Rows from block 12 of a small CTC audio transcriber, named by matrix and row number. Rows with one number belong to one neuron. Each number is 128 + 32 x the weight over its row's rms, rounded and kept within 0 to 255. All counts start at 0. Numbers have three digits each.
After each neuron's rows are labels from the 100 clips, of 14976, where the neuron reaches its highest value: "responds to" is what is common among them. Only what is clearly more common there than usual is listed. The data: read English sentences (LibriTTS-R).
# fc1: MLP up (model.blocks.12.mlp.fc1.weight, 1536x256), inputs 86-171
# fc2: MLP down (model.blocks.12.mlp.fc2.weight, 256x1536, transposed), outputs 86-171

fc1.560:099128129116158094128163076134075108142066159142133139143140148133140153183148085088159170104110169114094176129214144129115165141130199143167180106139168068175157058090145094064144123068120137154049108126120131089099153113128118143148105172139123082111160143
fc2.560:081135099119134181160106137097148075110161121101163153145157117111146089111114153138157163171135127093130153194102109098098104102084092148155065131100126140130138122128099125120061102114097056061123141145095184124132096101205115132164111143136080120180151170
responds to: the word "he"

fc1.211:145131121128089178136216145164058173105164101090110146101076138207073129168086150111092150145114096123111092130117038181106112150089191147137094166084147112096132129124144162116100154185122119095160116103149108166093106212134139152139145131100147184100154154
fc2.211:153147127167134114099158118122116098079093084170138128152110167136096141202075157097136074162104124116089100154121091146066198150144131096134128131172111150196049130079106114161157131116098162159138122134144111154141138120132114175122100146089156067112118139
responds to: the word "little"

fc1.2:148128132160154077127084172123070120122087204120134188115075128133132132145142126210141089135139075076153162142104124112133107133144086127070134159131128104094097107107124141058133086124195141112209159166146119119160171140205128114138168128105124082106118129
fc2.2:159089117145181177177094182096195134157131082171140136141151073133126131148130106098118108115154134084201130123136134122146116098136092101124165134147140102137150110134112120072086094166108174116095102119168116094145160064174153163112085127095105199107147126
responds to: the word "me"

fc1.228:113197140184170126119092132134201174106137148155161115118132108068101149151118146139096151092055094093165126150136130137045070100084147096142104156089102128125174140144133209162089194149104153103143091090090076123166171212125104135160144141086184089112117151
fc2.228:106090173103093091129141097159088103099141174082164147118124057149127179127116140134138086146044097091153162141080183094115152134148082184123151123165148149145174087087149057150146132214193137058142095182150174134142164056119141138125107149118094098102113092
responds to: the word "little"

fc1.445:173160085150078091110180075182130195149157169131153190135165138104172142148095112138182117149136178084156092164104133098143129125140124139133128089143124146107056122153076158110118138113189147133204138139112086133080109081142135176147108189112158104124152151
fc2.445:160100160116135091086101130140171109187118173144140136103139151121176095151131154074135111139115072139080157121093093149116154119121185139133069123126121122177166120167126125088094128103058103152177109113083138132133151159150166111107125164105169170120162124
responds to: the word "my"

fc1.282:133111190144146156093135148163121127185139197107135184169176088153153175203149086163119163130085108130138120126144146155086136143184132142083134103146126099131119109139142149063141184124149216076098174157104111114143137103108064117098126121196072067171053152
fc2.282:150104154126142159130134137146141181149088155110078161134172130148074174079113007146166018138054118149131087184147152126111141126096172077125149116119134149123119140114160128134133142137138086183128167117140146115217134133133126118122104188180133157138082084
responds to: the word "she"

fc1.492:177109157139086123105094102122129148149139137134095087095141149103117088104192125147141074112162135141180206160139150130203115116132083155163113161134128083105167161090121077121117115085101128105098183050136186143094149079105125050090140098166110103150154122
fc2.492:130192081161149155181112103146149126072162125065162158192167157098095108079135086046137098161179130159117130117127136135124139157157100151175100138090141121104109132135168081109206144084086135114102136176197142101111154163137114103181138109174158138156117182
responds to: the word "into"

fc1.18:104155153141126111091119079104086107100101177113161082155096170120125156167134135143167157126118163126190084093111115088115141124091094159173155116097236141088168110172188105055146179114106124167169145116078145124148162127143156092162177143128202132142120104
fc2.18:133150074097089131080112082136182168112161151163085132190119158124140123184164124116123131146123102183098094123116071084129148092163099105118133076160103130112119093105186152098105169142097144153124101126122117146118098113134096126100167111121173154117109080
responds to: the word "about"

fc1.675:169154129163165055143115155164117138113105078101115155060125106113089087163130134146103194119120130157111115068081132171153140210125155041181131091126156133171163105166156105147081084102105166153093133135160160101097065096111150160063139148141133016158127098
fc2.675:159060109077117158109243117178148084139120164111169116124109135208134109125118103168110098116111181103172124169135123138110121103108125136091092166102096105089141163117125163126119083149122111150146115064105175094057132124105122143116088102163141188122172099
responds to: the word "me"

fc1.138:116109103081189131145158130134139126133136141102151125191127096099116087107093140203062130074153127133123060139154096079169131156119118092135113135095152101123132093093112069136115121134111148133112209123121153110124102132145071122114125126092151186162097135
fc2.138:164146138131147062214118152185113143123113061106149146101192162101100164152182112135126156145166099116099222121136103129139113086107166095094108124139096138138189190126119091129173069161118127148095120157116106089132092092139146142098135146126125090147146125
responds to: the word "you"

fc1.73:144192132138163164089180094150154141134131110124132154131171141142165110095055179121123127113135132110110127083143113094146119109122124139170162151068125095106155171172046121179139164139129105180098136095084137095145080142119075066168144164104156089130147127
fc2.73:144096096118107138109190145166129131103046115137113149126191141107170114157146173150095185128185149154086123149089117116118096147133142162184144165155180197133112135152096111161108143095085124173136080125149114135134137088091157110191154103126153112133105132
responds to: the word "i"

fc1.482:156152144191163126117102154158177174101109125131112039082198106179104125080123145139167135155065091187129122161100159162128074153114129156148150127066085128130122089144130121122117110109070065106093145127154107088165092152144115168151092145168119104126119126
fc2.482:145193143135121121130126110195133077148174148055150094126148142158132155180112083132102149119098171140131100159107115159114146156133182141137091090178174054079092143109126112112120094123113159132083195130109098118176152102095103103105196099088107137127152091
responds to: the word "i"

fc1.672:129143173110173145120180116102117145127114142112175099160136110110125164143115148139141155098119137104057140090103112133178141122126111140137114164155121102095107093111162168137147124092123138142194169119148117105130195089104158109098107130119114167147159160
fc2.672:097098128089092089076081126100148205174142128141112169128123126101134123152137141162045094119120113102068129131075102049084130160088132162131121127117122139223139134128100113108072176134156139113151182156146123151077181121115150125144102167125079148074133151
responds to: the word "into"

fc1.634:116119086130117120142145148179129138100164132101127092044159162135207212138109139143109139095115161169116150140129168081067155094143132142151165160116097154123099174198107099105165109112130136121115169108130125194095168153097135135133144166113126102144085119
fc2.634:126149188125145137116104161100141108107103106154119107082144134101104131193089106127135175129092107153122105131117137134079079115101071114097061104152120148126082078005210172124148102100177108151098082118125122121115148112114120082094196153157167101170126062
responds to: the word "i"

fc1.524:153175155096139175130131068127207147158149107115147080107173135120205106086054138174158080098120125156163111113130168114137169131137118117191129165094116104192147106065080158148144141091109162087156137183123143159074156149133116179168070156143125082148075117
fc2.524:130146084102131125155115107060126146126144217134182074080094171071053057172093135047090112157136142137138136086108153119150140145109120080129164162108117119142126145146164113106132124122097136101132171081154116059144161141148128131129163121124105153150129105
responds to: the word "have"; the word "she"

fc1.80:166110135148033136113164112079206106086122141116153082080102169160099094133183066089132124100176137176143143098172134152107091113180060120151125116122166159134086083086114099151113165115125113106147157161150116151149107185212137117107090108125153100123078128
fc2.80:164112087183123134193141101089130148085179125087081080132139130143149107131126091174140127141152119123103078100124137138176188109131118194151131141128133119130184102069108106144169084054115113081160135063091100124144129092173083150163171138150151136141138140
responds to: the word "my"

fc1.286:087092129147117135123120123101209152200099167101180136124157153139157142115144171155121113105181085144078169064157115123132100170114160144176140090106125092169146159120149119154157109110122064158095151115078135141153132098139142089156104197167181064142119105
fc2.286:195159112087130079113130129102114138157088143119139105178202102108132175084113138092069098125183108141192149139134175155185172106126152178118106159117117152105136112110065136108139087132151129137180095134111118133063161129109155107118121078192136157174137145
responds to: the word "about"

fc1.388:121173127147165111134142148100131161106141133139142158053155117155106200161109120096084068094101060117088117103106167122188159154160119078166143138108129129149072104140072102132165124125111111147093078125062081139140175104179168129126107163169128098131117138
fc2.388:136150232082054132163094108109163080098139143123121110128118133078124143121141091102147081168105122122117142130091042128152168130116150091173112108098153102163113142111132080159128122137111157080095135121123139122057138091132179129142117112098113139165127153
responds to: the word "have"

fc1.77:125106148125104115122125139116101118177142100139187146084135112133144135146130166126109138150186114070078193173141170105122157170078156111153150148099119137166184085093160117192109147124112109133167076124136084100154089089120181064117113111161189151182118175
fc2.77:161097138164130149150105114138134160137143135151136156110201134097167113158139165120132138120167102062176132159107146149166177120124101122171153126171118153140113155106202096139152056122088132095139057175103139162110100173093101138135180112180160108191096113
responds to: the word "his"

fc1.335:037095100116085097119215161102172094095133135162166122139136146096137110149176142160101131144152103139081171066111118154132134083146170162083166188077168114144152074110096158162140134197100070099137111138146140207160113131139129097083092064105097116106181132
fc2.335:120191152118189144157117124152115107140118109119144090164149111173147162112121113189086106204168084099109140107121134107137103100178115099142090128125151096157182123164097095111133148126130158146118068160117077081071138165167113165132212141159116156163092129
responds to: the word "with"

fc1.701:181142170133106086144123109129100067093104129166156096132133158131139147062182203150183135063087090104068111101146138080155153164109136116128116106107110090159134129108131118097169149138096142130115167134140079077128074137154073146077149183112082126135152105
fc2.701:125096117126082119147163106122123123140123143085077088128104105182157120126091144073142164150134192109111108174059123129160146045124082136127122115070154124124094108125092104157108115135083178121151188092111090085118121109140131127094131065174184082125124136
responds to: the word "of"

fc1.479:113126089186161115152125145121112094138164157175124144178157126093132111087114149104119125188101126130103155138145123113103222071124133092116111190156141114151101118079108078094124130117044103141127156108119105098153061122144166139132130114127123062104177148
fc2.479:103024180154083193097125145089148163138124140095108164096154111104164143098115102093120114179120144171154085141095150149142095100182203108110136111082135136133104092158090116095117087121160126084133127127081154134154094099152129087126118168138112172150133099
responds to: the word "his"

fc1.380:149125120164105114165124137086139166134128123069096148144132118155108074190148094115158144096079143125173118108155150070169111055097164191096114097138144115133140121093111000109172149111179097088145190205103153149114118090132099105149144115112157100169106153
fc2.380:159100096129116079136152102119126166099095175149118172124126161073117116174102089105114155139185117101125138133149113096115191161117187119159119133139177087113159102100072115170089095126134172066194074153150130140086192134102122092105103106179117156104178096
responds to: the word "you"; the word "are"

fc1.56:106077129165126132105106137072131133108142109092098153149158109159126052114102120148145149165122092115134152122110079084151104142129107115122019125157051073157192161132163195086173174159194140094108126116101142092127184132108138166115100119129155144111132081
fc2.56:101214139096103159162150208131162155122082159168074128108152129155131140158148112126164117079115110128135121124202098069083053127143169074120155169136167054115141118122127195140121078156141112077099128152073081134146134108136121149109139136159094132133167120
responds to: the word "you"

fc1.621:100118137103178083178128116165137159079117080110154133171192149135090068094078136084129122158156155151162091171146106075178157187095128073130188143076117126117103159076127109180093116125183098135150207137143162125111162129139126094154126092144145164167138105
fc2.621:079152174145074101067193136126108141097120078084137143057141100038143175105126109146074112111111130196161107128157146179130137136150174130111120059154136139141098144100146151134153062136152141147130162061089179150145124128118115121134124098160143154165083104
responds to: the word "his"

fc1.751:180091128101102167118130150135117199136099169181100116103190135084138161050092153165151107095142178188131123113117139136206140130169132107149152151142128147114075130131069087110138117155101139100110086147094108117167152140113102087080128110084121096139040123
fc2.751:089096103153122090138113154134127111137060106125146067129123146171156132103172160160097106138123131216086124134109101211087111148092096101074129114119136168121146148113091122136091151149149155113102145087151065101107148064192119120172145144085157215128034138
responds to: the word "said"

fc1.527:156104220109122138116091067149147119181113126125127137098150071175166096135105083175147075121158159096126110170152162173197095105170155149103166094190101123073068095175097119133130129118145101146149151089091177124159166155181108110085150143141118087135126172
fc2.527:128152113143131117105083103084138113127159135174144156172132093151170179149081088122135073157112108112130103104185130084120084159103085147140135116130106144114100111149141124190161085203168125105105155167151120112156105105142130088124114109139161209160111158
responds to: the word "she"; the word "that"

fc1.12:168141181123197105091138164105076098131145123121148124160126176145076091178126154122168130102121109146169129112153079115157073100150105121109124134202124201102118138172130084125130090100126131162162092166158155134131166168128151122130104125127160187106146149
fc2.12:163156127112080091132144143151155114153185085138076192143126182122132184171177151157123178101095123132121102160186122132162153137123225156127168082059172124080117163121117158138151137156171155150171179110149132132076156090152144143152158098139161162084142179
responds to: the word "had"

fc1.128:121110192141135152108199159087109189188165080127164139148188119128171156217109089147094084093121143163117109125115083114093098143136121105154152132121140088153080191088118183100139101106137138114127108130071095070129105147143088148084110105123104147187102161
fc2.128:120145134130170114126138099073128116169117132075106099181195157185133113197109157145116085110172166133105160157134113136136183172142077189133147107127161162140120133167146151182167118130168124185064101150134170148103148110128137157110094164115116105176138133
responds to: the word "said"; the word "he"

fc1.183:087144130177098079142175191170135139130160118194170101099186159120113122100100154104121103081135128135100155094178139118041180166154132078115113103137198155100110178126139101156120145109054072085120164101117126092129087100095113078167140103103115113070111136
fc2.183:116137118092137181185098126154116164131133053130144105120115160147176072090152163140125099104147132103171131117156111141139050136117052101166105123152153126136097161132121119116111144111156100171113070106149158125133212131113170110087169149080048128107121066
responds to: the word "of"

fc1.65:136108100094198116148159055088175113140164189138148055089160107132143157106167152081077144077149112192074127103199141079114149121141121123086150125154149148154067149094125081132152139199114126120124079131100118120128146128069097101114137160087128116120166103
fc2.65:163204131162062101165151165142107173122113156089141093094096105144121088133116090112186118152124159164124095100122146153137084119148102115176132118128136095141090153173120200146139082139149107156072107110103086101115163093088203161126112084155138137124138114
responds to: the word "had"

fc1.710:099081134213149105182146189133091096101177101148134141109083142141134130134125147111119151097124110134092139162081128133119132117066133124153107131074156113183088088110133110141123145157133100092176148142108153152086186109173135143136141165117091114062102113
fc2.710:109122156178130122134077153164072112125124169087110130141145119111094097155100098154168167104084136077089110101106089137094087139160156145078133172155111148131081176101137117145097145139129128169185132201153061048168164142095111117131124110189133129078131125
responds to: the word "you"

fc1.370:112156152103097091124113195119104095154122121197146123146168130162103121095096153118102154110138110164110095069135127155163135095092134170099123124175119124142127143082124199149139142158137123105122143086143145082083156113102081093073146170124118133102139155
fc2.370:080173130110125110123107102108107118170189089123126132166144082128106121108089116074149142133104193171105166114148131123152063150168144167090074146121086079124129186173144158098105140155115136076089069142155112110119139122133197144101115130178112117088113135
responds to: the word "in"

fc1.163:145140149090122114082136149164143112137126153098157159143153102187079116101194090074109145158139089179147080127088092119162142153141133133191126115135107147141189131184142115128138111100127157161067103115117177085098122092136074071089165065181068104170150063
fc2.163:118089125176135094109139126134149182141165153202126058127104172106144118075140122158125143152143111144094152157112113148153193134114186094114115100137059161127094144147152173167114106063195123129156086122127120183192055189105109116183122181166101148132120155
responds to: the word "of"; the word "his"

fc1.41:096131187082147135188168100155148159089105109111125071119101115161164182149172095158114154192175200100165084138148120224176137187116156113134088142146142136158190146164117084130131150122120053139172135130125118106117065064116167111095157099123108112126083093
fc2.41:168133105101133153137095129051161109105197086155140150128170135133104135119104121156147185139131146105152087169122131166084125126135138174105116098128112113125173107112169077114158158152107229141170091080124141165165172141121104073136119130114059117179106116
responds to: the word "about"

fc1.349:144147166147099140133171082047119162111133189175176119105095140112147136116111150163141147144122144127131161125104126119109113213162160174134142131154140133114156147065057094161104130154130105191136129106145159146126077177154055087102171106169121198168141113
fc2.349:158152137153094140154138163134083096120135152109169154016106143118113177112104138116110147176070092160109100148168107173076132084175148147129144120137084148099091146108134114152107080174192185136119144158132148120114129160167115156146146213166109103127144167
responds to: the word "have"

fc1.714:146145126120159105062053135144115103110092106116117165132122093186150104167226136205093097169117172135089106138164145136086161085127121124140073169082131101091108113099112144106130115113105118121113164081135142129103112176142124104100079151108100023096175097
fc2.714:121145163179099195173169169092153126131114108165117090089152179125087121161152114081181128096159084179114154178128151087130131126143148209139131121164154139117140078093080141082082135134090129136109176160124108069147186134084067102068192147071108150092160093
responds to: the word "you"

fc1.383:149154104118091149147089112174189146103144145123093093113158171144102150138150130099149160165117071146157122159143145130118090172145104098145122137127122127197165080131109099088148135122152179111115119111132130124168094135102112093138134131103097113134138078
fc2.383:124147130154119106214152143126091179102156138140176114137126125162117103118128124145145145133145165108217085105113144164166108177138115158117116094120159102105109112140063152133131137120164157137135208102141147110162134098143093093140128150089096069140164176
responds to: the word "in"

fc1.389:152139161168129139127092108108098166109092119136110156206107080165158139103129145120178072089118108113106129124122125139124082132127186075131097164077176156094105155129132160155117145115185149135124145101160169141192130081169188134162080141144107158143076136
fc2.389:171138049128107111107110163090134121094153075119090175133091154136096162112137122127132084140097114083129120126115128184172154143132092161160140133126130091130091091128151092150130094103081154111156189157156123136128139152155087127129140105124164143081095110
responds to: the word "my"

fc1.208:098131110157096137149162136135103166126206155135170145112124123153116110083153119169117147093122069127139169134120117225105099102109094145072164119103108174147128080054117096083129130066158112148155190209087147121134133095137106143133137115061134122141102111
fc2.208:125119128124152128146145044144108156114091103121093139154061083151147154108097192135095142131121114138203106135140153149164088188185105142103100090188168126129099076126061068080182061038151160111200117108079117134108167084154114117139102126139081138189089092
responds to: the word "me"

fc1.225:050106177107123121107161165125169089172084158099130076090206098085108163117149148123093099116132130086149141077106145082220117148143150073149163111093162123101099148112082186224114196126153140156168068140115122149117183067110150130126101144123159165143132125
fc2.225:200170115145099148137105116133143167172142104117137114145152103114115153180073135174162099132117144133158143156113152095173077155146147066151159064128107171137129100110055114165173121134163153115127056159100090185169082125121124153128164095113119076138113159
responds to: the word "of"

fc1.531:104179128132101196127152119156138101100157123185110134151107116129148111169038134168107157093129136113195155137074101158130118115128075137106093154108118120163170124130178148107116073101149185099141145108169134038117152073140097164202159173110154113115107084
fc2.531:153078159130188083168140122097097085056110172104125166129122100153122125153116114117124134153096092111153160088105133149119067209156155091110141129147141151138093115117117126092136120156106075064119122065119128168096160155146167105116064062059120124136179141
responds to: the word "my"

fc1.43:104105111136152154167121106136115125084121121228113162099145146122196068081105135163134126139113143155122132122061095167194111130134136197092116185145120184162119158098122134124125098139188153097096185134109110133134100157157168170143125131113092101102064105
fc2.43:129120173083097116109128087067176124125119132117162123102191184118104152073126157103086148116122130117139185153087149106157117147144145175139128125121152124152131087077137130173152155166152119129129173146130055134148135068043116190119068108160125163153120176
responds to: the word "he"

fc1.35:138082100149148171143115196094130121161132113166134135132123114097082174121102171217113087094159104120084165133100135155112099082113148167149167089136113138169218120156094102138145143127167132139152175117136143111157099118044059106116072150175124125124158120
fc2.35:066151084129140098094152170121080140158151092161089129109137062127156104167150113087105143213136167111061146151061104137094127140138133133143104139160150085133172089121107149125115109127130124098090102159133131143131162062089181124157115144155217136158166093
responds to: the word "i"

fc1.493:106115056188146128171087147100151162149115064113182180093160100142095141134176138069114130147119096094111073113157138129151150161154058156218115116153116078107097175105098100102129093125220104127147114116122090040092118085161091082109141155077128081121130113
fc2.493:103166164171153174112115112157207103163120170141075141165147146075175080136178070186125139179096129131154131147144138150108095068107135175137096134145150146173144121127159107080131179139169156097161117127032156156100140092083137109107128176104107191126130166
responds to: the word "no"

fc1.408:109098157149141159129131111107130120119067164104090149128127106118137106163092124142148163112126102153146139116094091094169153160191141150179214143149097144167145052167105103150099143113070103146117147112144112163178161194174133092142140120144153091098139120
fc2.408:160178119150127075143125123137132172102110211115141168132149082121144169131096120186126073134097092174079145097174105196141161122099104143075129160061107176117148113146149117104180101072114116182150106126146147104095133137097119115092123152108134064086133169
responds to: the word "it"; the word "is"

fc1.115:167150158098135147150188046107112153175155110182117146155160175144097152104125079144194132134185125054122061068090138127137100144100149145141087141109118136177149106158119111155093184163103168124136127091174132101103091181128093198140143145146153123158146160
fc2.115:154092085122170070126101107096098126146179154128131106050116138141164133139149066118107157127108163108146138091103102072139108188099093168126153137168094094119072114107122142111137139140163125125121163108130186100163138173131148128131146068093152157141090152
responds to: the word "you"

fc1.433:185102110135177118140101140151161168147203101166153158049139108096108072105109107156103070103137077157142091113154072084185133098160117122118104122145055192141083137168099128111147125163160125110141100141172088130128118083145102146107104099119110102097116171
fc2.433:154133129158102116110089120113087107162134122099103179180127117126076110128136122092170084153179147149102136068134109109134137094113128195115131111105113098065123120125125128118116132183124158126181173164142120144110169057143154104100117115124098157093133134
responds to: the word "him"; the word "with"

fc1.703:126158112132193121110145059134118131128122063120176162100085115133125129173130123143222103086112170137098141111114111143167098200121138126150130113146141049164102125142089104137104150092187104126168101110056122140094160146150134148072144108091080070128114135
fc2.703:067135108114063154130094103185134127140120129167087096135134136148106126099103078160084150177157126152069117096131126134091118084056118097127071129053098125133153110123122150182174092086136109070137137120191165094105106107088077139064103124125133118118075140
responds to: the word "too"

fc1.200:131125116166125124094101136129076115120152135152144107113118124104111117129108106217169152116115151211112108118110137127130187090120118149159102147093097138151131138129103202122106110203100154095182145181160139082061069085116086103127191188163181075111140157
fc2.200:162056129069111181134157125170075130162165190110090091155189115069126141116131128085117097074137087121150087124100125118129122133178135134095051127095154134082156087111110142174123121096091099130095122087151097108109163166069088149115125063111143147168137160
responds to: the word "you"

fc1.257:175099125118131114135150155156125122200144098098079183158146111142087193103111118113145095129136174136097143110133085073150199143148169166126089143103143149143102159144121121170107123140147149129121045173170143092116155132101108053133106135145146141152130145
fc2.257:180130190132132080090111179157094155139128131152049113103124198102125136140143093069101117105127171170117127143106148136086136131131092148121190173126109188071076127078106129200108128118106134059099146101187124129148136138164141124170134129096214093103129136
responds to: the word "him"

fc1.491:208120101041138162141161112103118114165097124110147151124155148141073108117170163142153103097134152183091086097159116068134109065171198093133094116138133079132133138125098181132155110162177159207080148092087114106158146148116154104129106067151113162123122122
fc2.491:119158127145092143138079164136159186114153132102124115123183140134175112172089078115090146143106118109119110128087141128099136173118149195129100156144098103130102123133115126194133147153186101128094147139172195107188155095138098143090164119148209109102163138
responds to: the word "him"

fc1.402:120118153135118095169186142205176146185132088124142127112156159134134115100135146132074136154097090112112123137164106091169073145200140180114129160125126086150170116095157162100128132140116134165126137077157098109134095110138120152152162213125095123122130108
fc2.402:145158126057160121096167067102117181164118080176115131114087202129206187074123190110168155119144126099135085159155144084161186101139132176079122116134158132105127124108135108155141132165121149102137166124117079150133113187127137150097158160133135128059132223
responds to: the word "by"; the word "on"

fc1.673:164154187088155067091126095124112085141142122034096130138129127109073110123181106153087109152173107167139161142151164127179160118105127121166138129137127128073166096096128138176107168130166178125066099118129134141125154174051107142149131109139086194157128129
fc2.673:139129083121130139141152197140107116133155109154139152107184118174159166161112090097117121138195143160132089143118134145113118100088129089133188208094125040149079175130092119134152124155100159106073180144131141119179142119095093124135169096133177067136137126
responds to: the word "him"

fc1.111:133144157151124126154105129169104174148139123149179185116191102114152126113149156101135140115085099087096090121141112143153183044111160113155141143131103104126126120096136173166147065166136122151141088118122142075145149126076193132135155184143140169172121106
fc2.111:164117121107136138105104129118127100132168139125121170103135103079109141178184109152135125114105190095192086079120098123089195121092102176142097156048133075133146099122133150147092097131159102151120074153183156112147163117129077131192115064098136120160101098
responds to: the word "of"

fc1.202:105100106128161135190141161159154126186130146169165118127111078138128132116178154108170077166140160143144154076159126108153105135147109086103084105123133122125148105159214121121116144153130065152158164082126122168135092106222159113110128155151092131146120106
fc2.202:106115085168124101106114166096101141149130128133122211075127150150096137082171141103063086117192105103127126046180060172148073165169155178133148179121114167074126113127087141111191140138103166176161127157094157141122074117128133150143117125210140120105096127
responds to: the word "of"; the word "in"

fc1.650:128139164090110131159126093140114079085140078096100069130172134102163116241118164117126233129153114087109120108143149129133155168135100117114116088203140155129111139148156189094155112106138112183125124130178127131048129100188143110108104148134130156153170116
fc2.650:138081123105122122130077175104147098138125142077188135101155125037187061155195176128107140095082112084138141147093123164108140123037101128108141171148096107113122185154104096131080133120183093118167126121110117160110145162111135158151156107171112129179103196
responds to: the word "he"; the word "not"

fc1.723:126126096140128119172111123099108131209132089111142107036140132119126130112150138128140119101084153186149179165124142125159146092120169123124135125105128160137060118141130115111156151137073123088117136112143129132108156112109107126164058129123144050171096118
fc2.723:161101132133122179112095123166170094161166160078139114073170106108081149118107179131090155133103096131140098142143089164059133151139127174117074125100051138176152099030135132147111118182104115129143164123117063131149187153113169076122178109183203143159148115
responds to: the word "him"; the word "for"; the word "his"

fc1.9:137138171142129142186119171101143187132151126175090128150195057164130230154142113140097136155091114128184099152104118129149157131091131164125124144149136118115177127128131136092137144167144118129111117130091153130125119129140131148086145159102126121123139117
fc2.9:118157132097140152108105110107134123106094163149139152152107111157114141080155125117201139075111113138189158158084107108079099108086098111073144170130118138146159142148129137149083146222116083147122129094143108174104171165096134150135078114113091065128088142
responds to: the word "about"

fc1.731:076152180131097138212149145135077212159075151147156169142089091124122123238115142124163098149169122128061080122142162136122096157122206108161093031158102142088147127152143080126142090127162130091120154095142162138117201160115099105093143158146126123122167125
fc2.731:166123114129109150098144124097158083128134115138084167144131093119124082087142125098082111151185121161091129093116162070151159162130135175145132086178134146116115140132150101156150165084075125096120117189090043112151109161073129182164094124154090087159144092
responds to: the word "he"; the word "she"

fc1.732:086075195143120093076157121140141199221105125141099106097191138175087145141127130151097161109127112090133108139169125132144150141144073134089135101156122088133100108185109090123133123134153144137102138164170164110038100154107157117154159152084118133131127101
fc2.732:126143129153155106132150122100068150137163097167087086142112124162102137095075090157062154078081119083150086159117150153139151104143138175134156131181194150151219128140143089154094098106145152124118190143193090089169126119114117119114162129094109189112117117
responds to: the word "i"; the word "my"

fc1.506:182172136156157043131177114186143132132122138077128088100107125125169090128104138097049115153121111110134154161153131162073154158121128228147127130141155067176107154112091158129069130131134114194130140089134122091138146088143131095063085121103115123111159091
fc2.506:104122091151122172116175151121086109114113150176114096089187112102143159107126128145177079183136138113078066115166152077178078113079095093125106117143147098106164116104139156106119139128132161107134142114096168200106146103135166131082204144155125155121107144
responds to: the word "of"; the word "one"

fc1.748:121122174153084102136147171160168157139148173150090068088123111136143113109137168056159156164112101142124146116172131182153113102157145111142156121081115139150195147129131107137100097105075151142102214115181101040085158064152170148125170173099130049097086080
fc2.748:104117160137180107182119085158139099129063107141133120173166123128153118085107222162103165085106127148117105161138148115133096134109040132125090166187098100155117159076101149219070134081169083141129129143099129173163143132160128123086091104120139211117133148
responds to: the word "my"